{"encoder_widths": [48, 96, 192, 384], "loss": "l1", "decoder_norm": "groupnorm", "codebook_size": 512, "optimizer": "muon", "nesterov": true, "ema_decay": 0.99}
Rows from block 10 of the encoder, named by matrix and row number. Rows with one number belong to one channel. Each number is 128 + 32 x the weight over its row's rms, rounded and kept within 0 to 255. All counts start at 0. Numbers have three digits each. After the name is the row's rms in percent of the matrix's.
# convs0: first 3x3 conv (encoder.blocks.10.convs.0.weight, 384x384x3x3), inputs 40-59, a 3x3 kernel for each
# convs1: second 3x3 conv (encoder.blocks.10.convs.1.weight, 384x384x3x3, transposed), outputs 40-59, a 3x3 kernel for each
convs0.199 100:112065141146090103159183126183134159192093170159103122126133119090132114111095097113151073059082066177156127194133218112151181119162171145131175108092157167129156133117125123121131111122089152124143086076082127116104106144129121142124087137109127152128086146145114189086155170116118116106123051114143082162119171122175173096096188118157124190173118119154125174098123141152096095133129110095178115127196098100151127167120140140141121204145126099111135101100124108254109158131098158089147095227148083129157077084107094147109118103119122140144
convs1.199 086:109117152138112109082044097165204176124192150108117105133124157109154088174136153110112145088113183128120157049078165075119135083111129116117079087133098148105058092148114137094114161131104143177147187158182218115150139114109170167117152138087085157122162171126133130056139126134047131140085122133089159179079127148095138081145108156097075089115133125156165098116143099140151154167155194120100107143182158127087081146101088131108111088126106168107087140096067130157142126113120135089136133163177135163135144138127109152080128158113120071060
convs0.200 097:193126157110037116121138146099105135116114102099156154130119101122148133113132118187124132153107203145104127140184123163129208143091124167161122152138083084104093107147112094122132100169114099133133104129122107108111143106128106122153135165166125122118105168159103122134137109058113156081103125098099089123127016116112106123118162158056189134138141162097092134101133087136113155184109135154082148137112105096141152094188159145174111143083091137151138112169079175162131160126127082167139063053072158225087105059132153141106147063159105126140
convs1.200 084:076119114178167141111116135110172148165188087118123137145114126173070081144169204136057119148092100161112177141121074185117148204146110079163105162179146100107116090134122114113089116124097140163187161149151153192155139150120125113154136099076134150155110084181106124148148139200199072125120170160157137107180151150166177177138132145136103129128099122107091116180141064172133107147171159157143143155173136108121140109116161086117116111072114158125105121241133180152143146129145080169101149158138151188167101109134112103134168113076112106128
convs0.201 098:087088042116143125082074115074156137141155102087185121126136111106123131132131110103104098112115128143105112139212180135120184116166156156144174174137155135175149106083137113102072155146112105071098109139136119070125113112115111145175138156117191133117076141182103092154101110093180150140159169102192133052090132116184119099078127144154107120133153192125152126133143107156132093127117101112127146086121152177158141090157125109090109123111115109150088104085087075126093143106104143177158092108074101144076141153081148151119149182132131212120
convs1.201 084:150157123150158137122093161198091121165111061131140145081086106137143110112130123136081108088162118140098101139122125113091096129102121173138135189183140165175143092128142085127166154093106172182188165058145137188168191108131171172151143139134101184118093043147125148114089144137156138116093118142129137108126160152140128133187135115086193153091136166145120152101093170112117104093163162096089160154157171115111127116088159138127140115109153095103143107152157153149147132108164104092141156164145133150162160153138144172116090041113171118091
convs0.202 102:086161153141189175127141151135123140157155167142109156141131137132079087122122154159112163093197084120117119136122135068027138084143136113103121093097087108106088141131119149094125133134125128117131157168110114109139113135100089114125127113125138108111121139126134147110141128155188181140115122151185126124160151155173153150095141122137111049131165104132099080148129122118168147137113157113124127114099105155131135185145153177164133089110119139138089076137089108069186160087164091091083135148150128238170119117148083127112154144105120100102
convs1.202 087:082136164110113111084084138130176155077091152169125118160146109166134137112125204124128157125105160128160137142120122156162099139140150136095074106078119140088126101122152119154175102146106172146161160105157149134088080108116172169157181124163122060104150150129131191138143133204149124121161085167170164128178186156133120124185141127147117107104131120166150112118148132143145151125145141142142168168180156133142139174187213128135176128130179117121129117219161109157128149121141103153139129113116140046054109117105104141158179156148112133149
convs0.203 099:130151126151143119099069122097191103136190120155190162095103194114103133164184183199111093198168092138135097145111128136112189155142146163117112096090108132143141099162089112212133128147130130137163099131193120109128107155145121148174124141130110144136106163132139127109168157183140119136105145165137162071056157070094042095099124102147098090067170153119157134100196124126141100132078096161087089082178096138144202175201172119083139175186131171160114133126063112145085181137072117185070131128121219155095190127141156103094160199105124153166
convs1.203 081:089110145088128178127121109137109127141105117160148178111134092062126061127118102127100107086117075128120104122127123087146166065136130152091142103136136129222114128111157153121148143163098135110157154101154122161149168177131152108128108124170146106154157104120114090147165112121138125177123044109123122121170124097176119113129107122157172117150167086136124141131136134131130128162168226182155180098137155230174144125138131177136153101075158083118141101126129125150149098127117124148124163129103152170125121125093155120146072132127116080162
convs0.204 098:118089154104105095115138122102134125177146110161146111143079081154138092159122166069164139165139175058085183148152120123063082118115126164149167126151144153081119106176091137184173132096131134133123166167124137107137124127117145123126132112117105134082099115091121121107161108143151104118089095116148145123187115177100171152179129140052144077133118162124095126151157118119103144082094118114135111151095131068120145109152174104165115116130119115134165144075117103181125071186186105095089050103109188138098156150070163106134096119117148150095
convs1.204 077:097100135161080083156147189091124143161149144151069103087107110057124160167114162110135165103077092136108128099147146106161183177173140120162122095062123036079095127075140080023099152134128134104128091124127135087195079157164118145132176105131080058077143125148155176150136131158118065176092122162101167122098152095092119104101120097132140148099155149098127115107100121184106168076170152176171085143169137115072148114105046141129197134109096118104106117114144126095126156108131152084159120153119103136132081103143129195191131074041168116080
convs0.205 099:110108133144199192115100172165141143105155176109137152127149109083092101101124117130109127137137142108151126134110116107209151103131114122130101138103122133091124114157125110119118105101126138117126159101138157132137118108130144127102141164127133146119193117149146127158098088127087193068135120108079151122157146062111070122171044063070044076115135089118141107085208048146149110137124150087158171113119143128144162159179139124110138110095173180133136141095128089127167149091068152079107114203127093181114080106117067110123128163157126120147
convs1.205 093:174128156175209176150094104151088068137114074156161075173145114157108113113182174066140130097157151137130082140161096143090087139114128162146159140223174131162168129099133106097098110180136168167130136110134075111117107172155066103128114147118120123116116118166133115161124068157133036130109130191166158155084128152102122132096184123122174160121094088102136096140102148165149166089078108073037154121077168155110147129123136111130116154141151170134189178131174108121131129205087115097137147116120104159132082096092108133152155105205205196133
convs0.206 099:124121094131132107167131155158115170134125142117181169122150132130116140099096135144162130073255050121000176133154124070139171105122100100081107072081072167050120140141114155106147118144120075106130097154158116114154119096121102105132130128126156054101145088130128085141144146118136095063115085118122137120110112153061082148109164098141164192155165107137173152220127193186167173129092144100155090158058139148084151147133107180147121092163113139110118142118136102027056100141090068150136185106141149118150139189196134140087147190098178140149
convs1.206 081:129156127163123116147139183100128151139108120167175155108107093142163167128140088110164149215140124140111131127150110109148101126095124129123084185142112106140102141189145114108137106094126092109082125087080171164141102071115096064165133141171162157123130124073147158138086195146121137167106096120163104094123160073106141099084126169095121135164126132140090139103142140100088097136144135192199115128123121111106128144140159127140105123077149106138112126117107151138088112142145089137085121159088112104123160175147091146153200152180086122201
convs0.207 098:108107088132137138126118085126160139198177103129175116162156154149126120137159171116129116147168149176133069132121165140099156115153163123084144088135125099151136122110127136158096131127084145158138137091127168143169112158119130153183122144127162114142110131102156092172146115172121165151137160078151088110106162148172106118172033183122167171111151183114124142089153151110141110110066107126126115104143100131122074125116054077114112118137143115149126137142168149091137172223135128153177099167095180187150160115108115170156123123166160095137
convs1.207 083:121085149133181184132137113184126162114117152128117173101127106179166129123136148125139135160121147138147127098076059114065078075112086115137140108154157142143121173164098190146094157087111127101118092109085108131158147106097203116110125138114099136132157144159104156133156120116176113138095110137176161184130107176168144167094135130089091102112152154114143114100134084148036077053095064088117118084125106118130107160178126131120172102087110123111127142110088161159190150108087159133154125157188126053136176234169138140095148122124132060060
convs0.208 101:050097111125153217140213184109158103103153093148134098128159149151120118169109120114139163041146171108159109201130132163064160153137125144155128169132159146146119101123128130107128085161108104150138144179158104130174105115122159172128136139103119136100118172154126165125083166157137195130148137130120130105110167114135112117054171183106210197131175194118094123121121185111098171098121128065118135106087132094092143194129120113160071117088148165179146094148116157179137072146105166163109168195190095167100080120183140116095139151112145078118
convs1.208 081:159069116139081063142186138135098123159052150117119141192116137185179119174163126128163107150105104106128120085100159086135129135169108142178120173077067167115154144208141137146099125128110083105109129057155141067120082079125078118133128163135148121166099073114117109101110133134191112122128110114157113171127083108166156141151106104054060172124117110099103105113175111156163108145158143163126143173166188133121119122103084168150127122058150094134088113102132051164130160104102102145137150113142127101114075080142183133098162130102209204105
convs0.209 112:115140145121197135128096135109121137138114084124095137115133106129159116114125129119116169152065143090134149125118131143237127132102109135129110131167121158134120108116094090132138149133098133121147136167151137130116135148114142171107145148135132113110154151128138143132128119146107099117116128138131119138136094158139150130111055158047255056128091132133113118153246136111104104111141122140126146108107146123160123128143182139114140128124141157067165100145139114189140193189182131172132152133141141116133126117139104168141131110130118123142
convs1.209 146:117157123147088139125148122118130140190087193123148118127158135196060175114164128113088140147108151162106063108136146151032146132140136153133142126157179118140098104126126165153099164193078120068112160101121158097119155161198144133104123103086139101152177067098097163135150110141128074084137139108109158103117056116113110123081115142167000179136185120105129116115081141112149132092166137149145157108107154111149130123124117126160090155149140203070194154121120102088121117133130136123134149118102119101146124162168145125140154130156108101086
convs0.210 097:148167103083151119125195176117117115144068096122090134130131123134159148131095141145060046148129151110132150118127096135105143107130141101110073105119095111154087139122175110107130142123075163151149178117153134091178122135144109113134116082155133159136143113187125164134126069072100088092102091158134110124118118154171163154111166097074153105174086068129146164143100184119121159115126135141077145119127122140170131140076146065147123099099121119127090115101118117063136099115075147075114120062122074116087126118133159103095122168049132118106
convs1.210 095:143120109117067117101099144170141082129105073150102090120153148122108098146121180127108167124162136134219105111166154100157129108177109117137154114151132144128168128131125117204138167107135118158114109112106126146131132165151086144131172135121096101089100094155141087138147142148149108094116146130177123152173148153137132181139113117157120166108141073132161141139017163141137167091155154092083096135148193192152134138182131119096146116129090144029131104092112064147059103156087125139122117131112104101120143131133158138131184123176155125122
convs0.211 097:118112116121148128117117139120140152136089130121105136126159147126116106098130121165183126113080156147130178123133169138117173112081000137147104144119132137152128131120128103072135113178167111072149135093121098115103127136114134116117110083127124110105097100117081147163131099116176116114138110136128166176147081131134126179107110095121087081107145168101159119127115118145093122115122086140155122123168186139113087158141069114158111103136103133094126087145115151166108156126125132176105091124110138075110141131124151138126154166142144108114
convs1.211 089:112153173121148143133152126158107135125124158084141147149132169107130115122134116116143148088122123143140094255102112119175147173220165083077110127098099075106088105145100045140140132158114175148176187134155106085163141179119147094097132084139139128169131150175166176137126138111178110092123130124143182192144159146116088103104163165155131128133113127143149109134148107143117155102118137043079122118124102131120143110122140114146128142111124158111116127098093059112105059125074104114110133156173159156151138140126093129091177115101162126125
convs0.212 106:138160140109161255135133141126127123176156133155149101117118122123167139129114109144124133099168148151123143123144130133128087108120157157150129158107152142123143113150120113136162102170131124130159168159094114151102135127158137147106128136159102163128142143094113121157163121091151145149135116125136144148082149148116125132096145125143128190121091109153121147123072255097141139115111128136162190130133131124156136157118146140136132171135111146130205125149134150104117116151188175117127107129142140146154142123085117167161128152081121144118
convs1.212 118:146127114073127163115103180124152124050187128091151121144158214122143135110108144136141064104134200106134170106097102135144153134110110138153081161201106110128069163088143139099110148079104104099122089134101157100143196126173165125182132090123138137102143099129149088086115092113142107065124160093142128165126161099132101153156103154076175123138126090161119174178166089159110130137123098139104115156175074123157102183150112105147121150126110126117103156092128165085110055078089130142097144161104108150116134119135077138101148205111159156179
convs0.213 101:133141113148186151112135114106133115127244160099172167148123114103081114134087114112100121026000047146075122113119126131006128140121167121138145095106136140115129105114140094059091137112126133114107112000105130132118138144107142172117149149119091147128142048095119113114114130104137134132138155154085107125069071070117087126155174123169114136133126107080128088145101064120138134129102147093214127143095133109187099176083137112146116128147126140116123130145119141089128106123070125110126089127167149123145115203104124126115107158132135132094
convs1.213 116:148143139117047125126143133094114155057001125109066119138115140154201150119092142162233153139124164098151145115106135117044146099106102125091088128184097146106133142183119146141171122140107164109159180096197168173168101103132126138179114118175144169123145124146146165128118173165081152117119162128119151157155238155153158164140129120137114136132143122159114148162154139127122103133154121100097114170121146106082147128125062137109118114123131139110148171115130155183131186095152137149103140119149129046078157169139135166096092088130117065109
convs0.214 105:114125121109196116119116102141125133140135157155122148114140149079121161154129121068121159161040197103072144115152123089128154150141154123165143110119127088119143117118106042120110122136095106085108000059122084113131142130124126100160155117164144102127124112140124134126106126111069163138153137134126118115074054067085086126161153157179144136119095150147160183126155125117116139133140123117125106116133123135116113066142193117142125125111110071112118133166145103114093164105135129108120068141128190168119194122101120143128187132170119105161
convs1.214 107:155163093148111147138169121129081110133084060131116137127091124131188198162121122184127133131143167091125081139122099120178083159116125122125153112122132130122114124149162108123174116138157145200117106168119096148122120034153081074195100105131093109139104148117115149126114072098111085144159130150163138190204157210169141191136166126134120182121186138174148111181142100102134144141128171124119099091146165125122148055163125154167198138096154168113136142212143140175124097136101149151118123120124127131066129143137147160115186172133161127094
convs0.215 109:135130119120168115130140145134158147106146140110120162116146110126169153093116130139132127134093166127155111118109139131119130128124147128098127123116155134121132134123133155145132164120126122157126123099125132113134123146140146124143129120122127126133150000134133125110125097098133056144101135135144110093136198167133118128150126125130143124125151159112144124110236084123108126124146129126151133102097115142127107112127137126121121111104131137084134144144129138135128164147179130157112151194174140191102131124166120121129139223121127110125
convs1.215 167:140141111088160096128100106143117123119082129142098140148162140115176127094123140108100147087127110093135134131097128134116123141144129154106139158182142142139136143085131149095100123143142115090126150128152112090130145107130146160180142151089121112146120237138104143160107130139141095129126113139096134139061049131172172162137127128109070136115119128121143125076007142125135137146191140107180125165130123144140141149164135165156154146150182124108140140094125141121109113092132122122119094081058127142133075086108105111121130073180148197112
convs0.216 110:124090141150179165116130118119114150132097122152112131106103135120129129142135114101126130172255085138198131125104138150077119127130119130122143147171127126127133119152133123202133104136108105142112081116133116126119142094127122128144121120117146100118113115115143110151134134096132191113101139096110134093128131144115138127131122130180093145116112121118092122109188137133128115113103103132057122136135102121093115174196168120103097097133128146166146128153132124129128089161108155095084135143098123136108107191133142124111128144091126120122
convs1.216 128:131115128122036113116144116163139117180177116099120137102095162110070158167159122129127115079048105109065121106122103177113117084135076074089120116070123087151075128136145143153167135129120110078090132177112180154145130123164100086092138125099120170115136163120137081131091147169160127155144181111099116141081099079113159139130138148133119139134148129158082082088045169121139117126130134189147164162113157176134166117054095135089120134088126124167162122192137148163128168198140157090142152126160138169146126120142163171131122068112144172137
convs0.217 096:127166102087124111115087115108132133158111136119159125128147141078055101150155125135121099147100124144117094153144112097136091182170148117122113165149129144139109109158121118092115116127123104095141146144135138155132153158127122112117172168132118109129138143116147124102114116147160163119142096134157150130166150114100095112092103092131220106170179180097106118129115095102117138117136129062064089142162125154145121083167099120141128088099104122122103119129140111076162132157109080085137079070087100000116141132146195146148135040091128123132
convs1.217 094:112061101089064153122125161113133100077060070134138120112118206119105100158193188188128151133122157142107089132095132130106117122077149147169105145087104121145124114165182117127212136155161072136108125135089122119130179138130149150134110100162135143123053102141085141111135162226173139104107097087105111133129146138093129121095112084099087111135141169117139153130120136129118146182152167114145104108138122142188145107147172140131134138119083148137144153108065141143159131110082151088115084133137116219179151238169170137107052092100100078124
convs0.218 101:119176143094255189097099116132124129164145162128136129108125110121158126110140111131103119156171145092127181113090155128134100130101131131128116150092166142131101107146118115107134129110139125163156120127120147133123117162108125125128138141134113156125108102156124093111085092119123114153133147164107124156171124171141159161162174094116050117169159138103113083145159107155138147136166146156182120105099129139113130120184112107119146086117094160149115151121117127182134193098087109149127121079114162080132135150146128177139171151145124145173
convs1.218 113:110195122179182253118138142180135151076061117135153148119082154132170106105162140169194180127166149144185164153163127112146147129163128155123148116093138129181104121090137136122133104157126116138152117105134107153139146160125102182140153129140137144132166166129113151125093098110098145119110094135132127160100134120114100106145094113091110108122143125146120113086125109102077096102127120147136133072074137132081098162178125099059140104129095144216106107078087117161077146131106126127147131149105114110113165139175171089116137144125138077112
convs0.219 097:142142123116157127117138126153148119147143117163158120139159123128121122125122127153132110118092101153110140133145145101121151103107106122086118120111094108098096147116101122136083149111098121133120105119109117129153127129124140109117155149120143108119120150103126109141118151129120191127104140154141127135143133140182098113100104142161227152118160154165127122119184108152113131148103122135134115133104123139162118122116162097134124131098115130149117115094149137120101162209124082136127127124086117103155150139105133113147105115134125138108
convs1.219 122:161091152111125137125079122127088098143152104138146127118126119164099105119137123115062137173089096151093088174146126157170113159127115138138164155075117125117121167095126169137121155132106125119165113068181155162174081132079062157072116066164155094127149148099109170109115199165140079186162146099157143141164090147102117131123119146090054107112164145114108114174067112126138151130113093084091097143132095133110126107109126071090135110151076157072091132132114127092152084058151110125149134130130085115120120156114132170139115084155104110124
convs0.220 103:163148126125156127141115119116131099111163132142156104154152111089112107142156120108094148242113144112133131074147149000100115083146142139169145112118142146144158128132159165156127111116155123115147039092142107123127129118123110119123126091100132087105089122119137170172146106133061131124122135099133089105227075083102080108118127129190097124128115112132115114172072092107144141151118123188130121132146121125141105255120173110105141114126126049137122116149145080127148235076076134098148063133128171152150153141089165117120176072099112133141
convs1.220 105:097115089090151130121150112093149125104141158119137093170169083122191156190106143131142111117072182135176098089081161067105136103146126122105128114113137154096099136107131120104184136153116131104107104096120108122099090107131124068172073080087112143123130129076144119122160132155113185255096161130206110135208121106131114091175150132175147008120118109164148051035108156097130171142102126110146121152095175139152121144065101126118142136116173151126189165153177110088120099098180113139114168125081093141156099099173093090065177128143151135125
convs0.221 100:121101093136158133122122132197137140177158126100124130087046080104164163129142142104197154111134112122155125115139142126130130121130133160176157148151111108133120126133097131100129092099150114148108128071138127117149144112109147182156142120115113139114147078076166104132147100153126167134144133110143072087106118088093122102105102151134174131146177093132166104150087138128162150135120090116130126153146123143084081115091122093098122166148113147096095110120164127115099169120106157142153181000119061119184146167154108051134181253110141138125
convs1.221 093:094073100088034085116117103181103092143127093128141162150089108125129138112120132123122136157155124128103140086116084163128132152089110152098130140133098121038085096118148102168155133115076150122126151121124154175156099092103160102092116106135077113130205122125068101152113116094080089158141132130151156091127120143166217179158156094128107149096147104157118108102112092145167178121134079127097160088074120119172133086161118134101111128160147127056152154081104169143183108154126122100117143158138146111170122220130088060093181190148134109086
convs0.222 097:168152205159183183149115139139144128127148145131112124156130132168145114103126129099128057117079120068134094124107152138113140102121154107143126055035113131113095115132144163153129154133122114096122125051073122125163129128124143103141115110128152145162141136186173174150077163087109084064083070077119110148185138086115146142132096100206179112083062057147180124124184211162239159108109106074097109142133156121102069087088073139142123080151089114104126152119107071157036084058079067167089089126120163229109126140071120154113103180152118134107
convs1.222 092:104162125069092077109140139130104178118228196105151140146192120136132131116065102121141157162148134127169097094125129132139128106145123071084086183154112134135116144085076089117048086121112146135131169100118131132143088123156158164179150141153122081115006057071120099103146121128112138121175158118143118134148159145152120115099132142162098116157135136129125151138112128101101179085165150107169177073132083165176115163131101104157080118119176123047149102107175121183103137185165110101130148136124144116146118076108087143109094096144110122118
convs0.223 097:155129096139109147167146105146146112135151135105123141150124167109137148101156106130068162118164092091140141124114172136173230146111128158156130156118093106088116104160124118141081104155095108125142069129086127138113142141092125156136136127128134152154123122095160122168189098170150145146126136105110154106122159122140160120164161156160032109108195139174179206130180129141161129161108145120178148106133129123159108138140068121129146136122108162146139088078106200186095137087147111111129150105117110144140157095131157104128089141133134105138
convs1.223 083:104142128132144121080106118121150160138100072106112115102124135061179160155134158065049147165142093102108148140127143084082125107127123191139126136145127150161038105109123160138188108232110139168143180118130081147105148162113062129150132113083058120118096106060152091146122093095167143104088107141118137139120100104119139138115102127120124117149153125136118127132031094106126147122101175117059157201101171116155153094102110150074159122137131141119109157144114045137111138145081133056139125110097135130141151109114137116142117086109059098152
convs0.224 100:157147120124134118184125151124139160110069159114123136126153106116153113111141103108163117116091161160107121099112179143177092137214128184123137100067153159145165121105137118101103126143143154135130097140085117166134081088101149098162109127118110128152138131129153202152121112136130103121117118120095144118124071088133142140167160125116053104079114189145144105164141126070026113157136119159112112135109143153109111132003135142132129120160130136255146115159130104097119159109119086177149105155123049255108115203159126131146094132137158137167
convs1.224 100:086085101146139138166147138110178129138131098129126134131103134095137113140094129121129160104147061140177116113116119143126144151102162178163138122192150160154140087188176171135094101150096108092134129137168120170116173163181119156167120120128104255172070105131112138131115100116135132162113115153058193111143133160168168126088146151111070137131114081113131100089191079137114097090116147057088084093110110089152125115090076068101102169100124074150131164122156108144132191017140085149124127184125125155148085148144085115134132055120120151137
convs0.225 098:131161150179077112049130123108097164155174181138138146089167106151130142117137144056045134115092134086141089181131100177079166217167149095167150107063124152138150123156142146150120139113119131133122149117129165150107140122115102105092126127148145162122072104134155143146090133161132148127156104158120108150120153119134116088115127096115095192114079088164156114107124113134144109117093142116126088082135101152154104121139101154117133077085082133146127091117132059068096170147101154158105112002070129139169153113171128159154120162089121110161
convs1.225 084:154123084095087110116148164170146082116042094093099150157177087090100105203131117202141141050145148133126122088140104116115092143160159121112172107111115162152097167109180145145166117118174141120092119107087125125119180182114139179135141124121077106114161130110179108127098147065103145141069129098161136119171199082103158072141140122091148107123144131151115115143104135104101122122128176117071127121074163104117099141092140136185158196108186166143148132125124117116160062110153150113127119153148085088105183174124104103145175102166171099125
convs0.226 100:142058187133078140129120120121121085141151156173186176112167152124106112132126141110111093157151125134112106084131179117091153157130117102103101068129093147121141103143132130181115139163145141164140151140141134132121141158115136127098137129138123137135142148102138118137082128098105151121161139108115141154112079122119127094115185187149169154168179142138135171141135109138126139129177130143119149108151143140137082145091137077129096103153111130031083098114100094155092123163148113072102137159173128122142137106155156159092126128149120116128
convs1.226 096:159148144082168121140180095147137168152089145099135148131158156189113122087183126088074091117120130140186178124131120138107149117104111129133095129073117108128112134154134153152159140147081107136118076141136107108145080097086113146114057124120082107133106108150112030088161177170112089131110141129132126122152162119094126127118081094136150120112109133124132126112124131114162137066120105107112126133061115108149133063065087114177069112097145128213142121085102086126091148053145129113134119126113175156102111110148164156101072112113149157121
convs0.227 098:127108122141166114159143123127155120145161131172108133137069130121110159112113135118136131165143123110176118171173121140126077076097068120159135144138121129103121076095132113138110109202170142074102079098082089064104112129132114136124124139139106121140098190152101185135186157134098118173159077132061048108174087179109144136118108095107093146167136120164063105107159098091076134101132094112179112108156123113094145146168131140119104159100110061128159094091122114088090099224117123078127089102138109092133147134121106131112136217118116165136
convs1.227 083:087112129149115171088177196130102117153122164139157159137127122145112118107093138139114118109170145127121168152097113150053139161162146133105052158081046153109139138129140166204140160142151143156177161161138119163182121152071177201080178144151140167097123139103106158140104097132147079157105066104102127142099193171160155148103134073153118133135138097157228108137035095122123123073147111134104124145188118119101149148153146115140160092089088084114138109158149184093157173157119104094104135137126079110150148205156066101167119135143196140154
convs0.228 101:122150142122101142142132153116145105173175190123179120149126135129168144113133155116107109088097061109118158132141137141185105118110121144099131145122110150114119141106113092122139136111153129158110094018096089088117126142141143158138157139138118109155124073140118128147127132112119104137124131115130114152116061123120117129131138140131119158138136166109100122129169114096121133125150136108173116137119140118126156109087171114132125134127141110144138122093118128093138106222090123123132129133110128002138090110116133155130110104122151133113
convs1.228 125:165149116138123190127143151109088183077081121094040109117116146082046179136114163114107109129188161174177177135131151139195135128153160136164109116149113095123074127193126119182137115129086115141151112162093098112130154147136148066149155107166114125108154123150138130130127123102112173073085177083091179145153195177108164114099095130124122129169137099129090123118147089134150106088129095088122145110073162077081110127196136100162116097133118099055146121140154149136100117105139116116117144152134155082095131147133121096128152137100099055106
convs0.229 108:129126141125153115131143127117126116128102141123121101141128116125115108162144098122119126127140171126124130135106141112141103111114130140104140135131062109120102144124148120135090118113137125107133142139126116111144140131104134084103137093089109128138110107105130128084124117144132115061142110120132147119117163155126145158136139150100127106149107120134154143142093113170108119126132107120132062125151093148130115109083102104119115137119135129139109127097112136132154164124157111122114134121133161148107163113124135156115159136197130119168
convs1.229 126:103083131118108155142141146102090093098116126116101114095166152128147125134097134159204175142142176131155110132167132139182162110124086177136118096133099153103111183141151146096110069107138097108137114122136118105138119097077120151138121123138133137128108142188120091105161138100057120104126158120085100148126140148110080082109149130107105161155137151124129116149080119126113130114143152207151130132132110141124099065142091098116077141158126131094088134094077119189131028166120151122121128145148121109140144148136125159132115094079143131135
convs0.230 098:096107176150162096170171120141116107098164117126142120077114124125164107129120131091108146152087121063110118107117121140071115084142198155100129126195149152169114103090158120054143078154112125101096100144124143122154131082131174142134116136126147087125139116120167140097108105091053166150106099152154163155164121069102134070148122155071125122149144118113121143206129177142112115123103124152202120140115115108125143032156187118108144131118128080106193157109149102136109049155102125132116138110132041119139108088126139077101064148126131118137
convs1.230 084:127124081110098146122136121133111093107120142154153156130162136185093106108097124177096135149123083141152138081107138154172128135126124157168138107166134114141134153165160133066081143087105155146177136112102105161111115096088094098153078193104147131099155141085127154123087101163078130080157186086143133140122166072106118111154150137159136148124157116187095163112088136094143108154070131156114179165123189118156102158136201150127095145148124099053153123090106120154103107073127092133131110129117165099123130107126144148097115143098085131169
convs0.231 098:097095142122141114071124117132141154092088169149156075140106146121078089116098142193131137174091166107124154093141130082187068123195188091110088123108125125112126125114083146155111121092148115095089100098107116102117107130141150145115122123173196105123186124070153136125116125144154162147144138113129138125228161123167175102162138131083124117140142117104128115107135131137124152164077142088143146100108145159058126123096155146122134106094118139143143123136187150098117140165184162050173113129123153103108170138089111185142173096139056099155
convs1.231 078:073110126165124119090120128063111110134134139105105076111121106168101197105066091085110175123147083121135096101088109147096119091120127135125154131181173157138168151112164084225173136151176177124187137206120113176134096122177119109109099106114128138135107136095125094079137130158136164132151088163148118081127162066147143123069119120136071160122155182132176175121094151122111158144134171145053168129091182139158153111122181087148089124115118149108097146148179122133152057132169146156123157172143143170118149146097128152126105090169123137093
convs0.232 096:076059061141167178107140133140125113155146166126118098104112092140167139149168129137024026117111045152149116128079116099057109110095128167139138130113162122180159131102119146122119114126127106097084071081078068098096167159149061088101094089139112094147103108137130130165097082123108125127105138134120066181096079131071105144116192182079087041101138123144108122113123111133118092121111175106180162138152165135164132154161130062132093111123126155134139126093134152159127106115134078076151089116120201111090193149103113106118108132164076121120
convs1.232 093:090116126088128097124119140102148147087128162137159148090119175149101172107106140128146094157142095137142107103139148135180140116173137099183127117107099130084066208205179157148219137186146144144119173117128141191149077146112161135070119130122134132122108151092104195121119114112141106131123101099100091090151155131139170193125109124124114095101150129120137145136121128147143154137145198181129205157189164145131142139132160118141168112126154128134090127150162165178168120173167081125109131106114118132114164218146117115146113195190144128150
convs0.233 098:115131104132051107128103120088123059141106145105088122114113103126084146105119117124137149160045130106170188057107108111186147113151142145128109134062114093155156101094101120151090168101105153197197076118189113150123101120109120126116138119121117122120152107101132232121173101126099099120075073135166179122121155054106111105087028106160161111132091093054115100091111120118112076083206157086091129108082128132126112124169066133110108163180122078074080129131156137148117158115121105097149121059109116054099125073147130117063146092126108123135
convs1.233 083:123130130102123127159130146123123078152129136159149091164130146161146115194099187119098131106114090122140122128161123171124127107125127130153130124163154127184136119146172132116143100120134075106152153048158113139100131138095147161085116106106106059134154128089093127098135116088177120134126194114121137190160208163127117080145171162091186130151134091115147153128164187125112100102144168151082120100132129119129107130118205172132155179112148116209147136111170150149138105095118095119094145142138138113115109079087099169131101115176095131180
convs0.234 098:116133087051105100095133126100099148091117100157055111152173124104216186115136139072042096060173106132133153143103130134099153117155075130150153156161123133092115121149148118155065116130150128078117170149131158119132131139134139120161109114162137100138168194106091098116125085086133158135130113162152157109172138148147117189166136117145000118077173119110183117126113135118120099099150139131185172117114140145118154099141146099057076089069096095174138119160170074062114162104063141144170099163197069106081127136124113134139142156103110161122
convs1.234 083:157148122166120103127144155113126149113085110120141079148130134100022101048112072159163151201161149167159099082093137118108146110152153120102115136160147127146107109159124098162123100185082109117096180130144160161117132137131143232196167122147150165164108078146144099136086114133114074107062150138123153165107086130094121126136104123120092116107114111116210168130093129139101121088144104152130141124087148098062108150162123136089158144162149130113148110141130138110083142142116110106117128166139167152189121164122123189110087088157110128091
convs0.235 096:138095104136118203108090169170148135135182158139148095092147143092130162133090157199125121174066106037125176172198140146097121104120166100138109129116096126142128094119119153146092100174124112138112123137143130133133119130122147129147136102142155127153138085121133129093098155118138074192060123102134154200119182144134138137100158117126152194147110196136096203111153228073178118132096127139084129200074142101124120137125134111159121154138157137154162069133141179176110184099112078100135107135139170210166107160136078074066141055146126144128
convs1.235 086:098124129127136111172143115134135166120142155159122104132132164078170151084116143068137133157126124116156202164110130201158109193143142097181100152087119127113135106154147077141194115099115174178126118126102131117162095180120129135058181096135193152141179122121168145133146123127179128148159135098131065177143124159143160176114149149115115124086136181142079114106118106108135118140115102159098140185095147132112137146067100140137067162117187095120116094096104124177113109148103137153091131134129133141091120119152178137108144111090117146130
convs0.236 106:116111114147139104155138104123148150135103120100153112126136128141142149112113138109144150150094142134127140141136140138100115169073125087139159111097128089000105115137107138133130154211128114139120131170147136171131126136157133101098109146134143107129139133124141113118143145127143131123109234128122143102126156114150093146127160114086111103101214110111123132119142144127042164119128109138107119132084090132142128110124106135057118140119106126167142151060141139115121138029115077235083104130140146103121154111167144108120129073123134170106
convs1.236 120:118090117144125133124140121120101127109100133114173180131108169057136132155165120120117139149099160142155175144060143175141146134137097156120192114156147137185128094120126115118102119078085176097131101072106101054113144144157106111151107142119132230114124137119117092110161136125133089157170152101112206145100137162131069120125116139127153140147118130136174137144127106128122149144112111185143138120140090092127086136118107124132146123255106147045068140157161108127146146188174157078141130152110117129113136141141086045069207123118133158088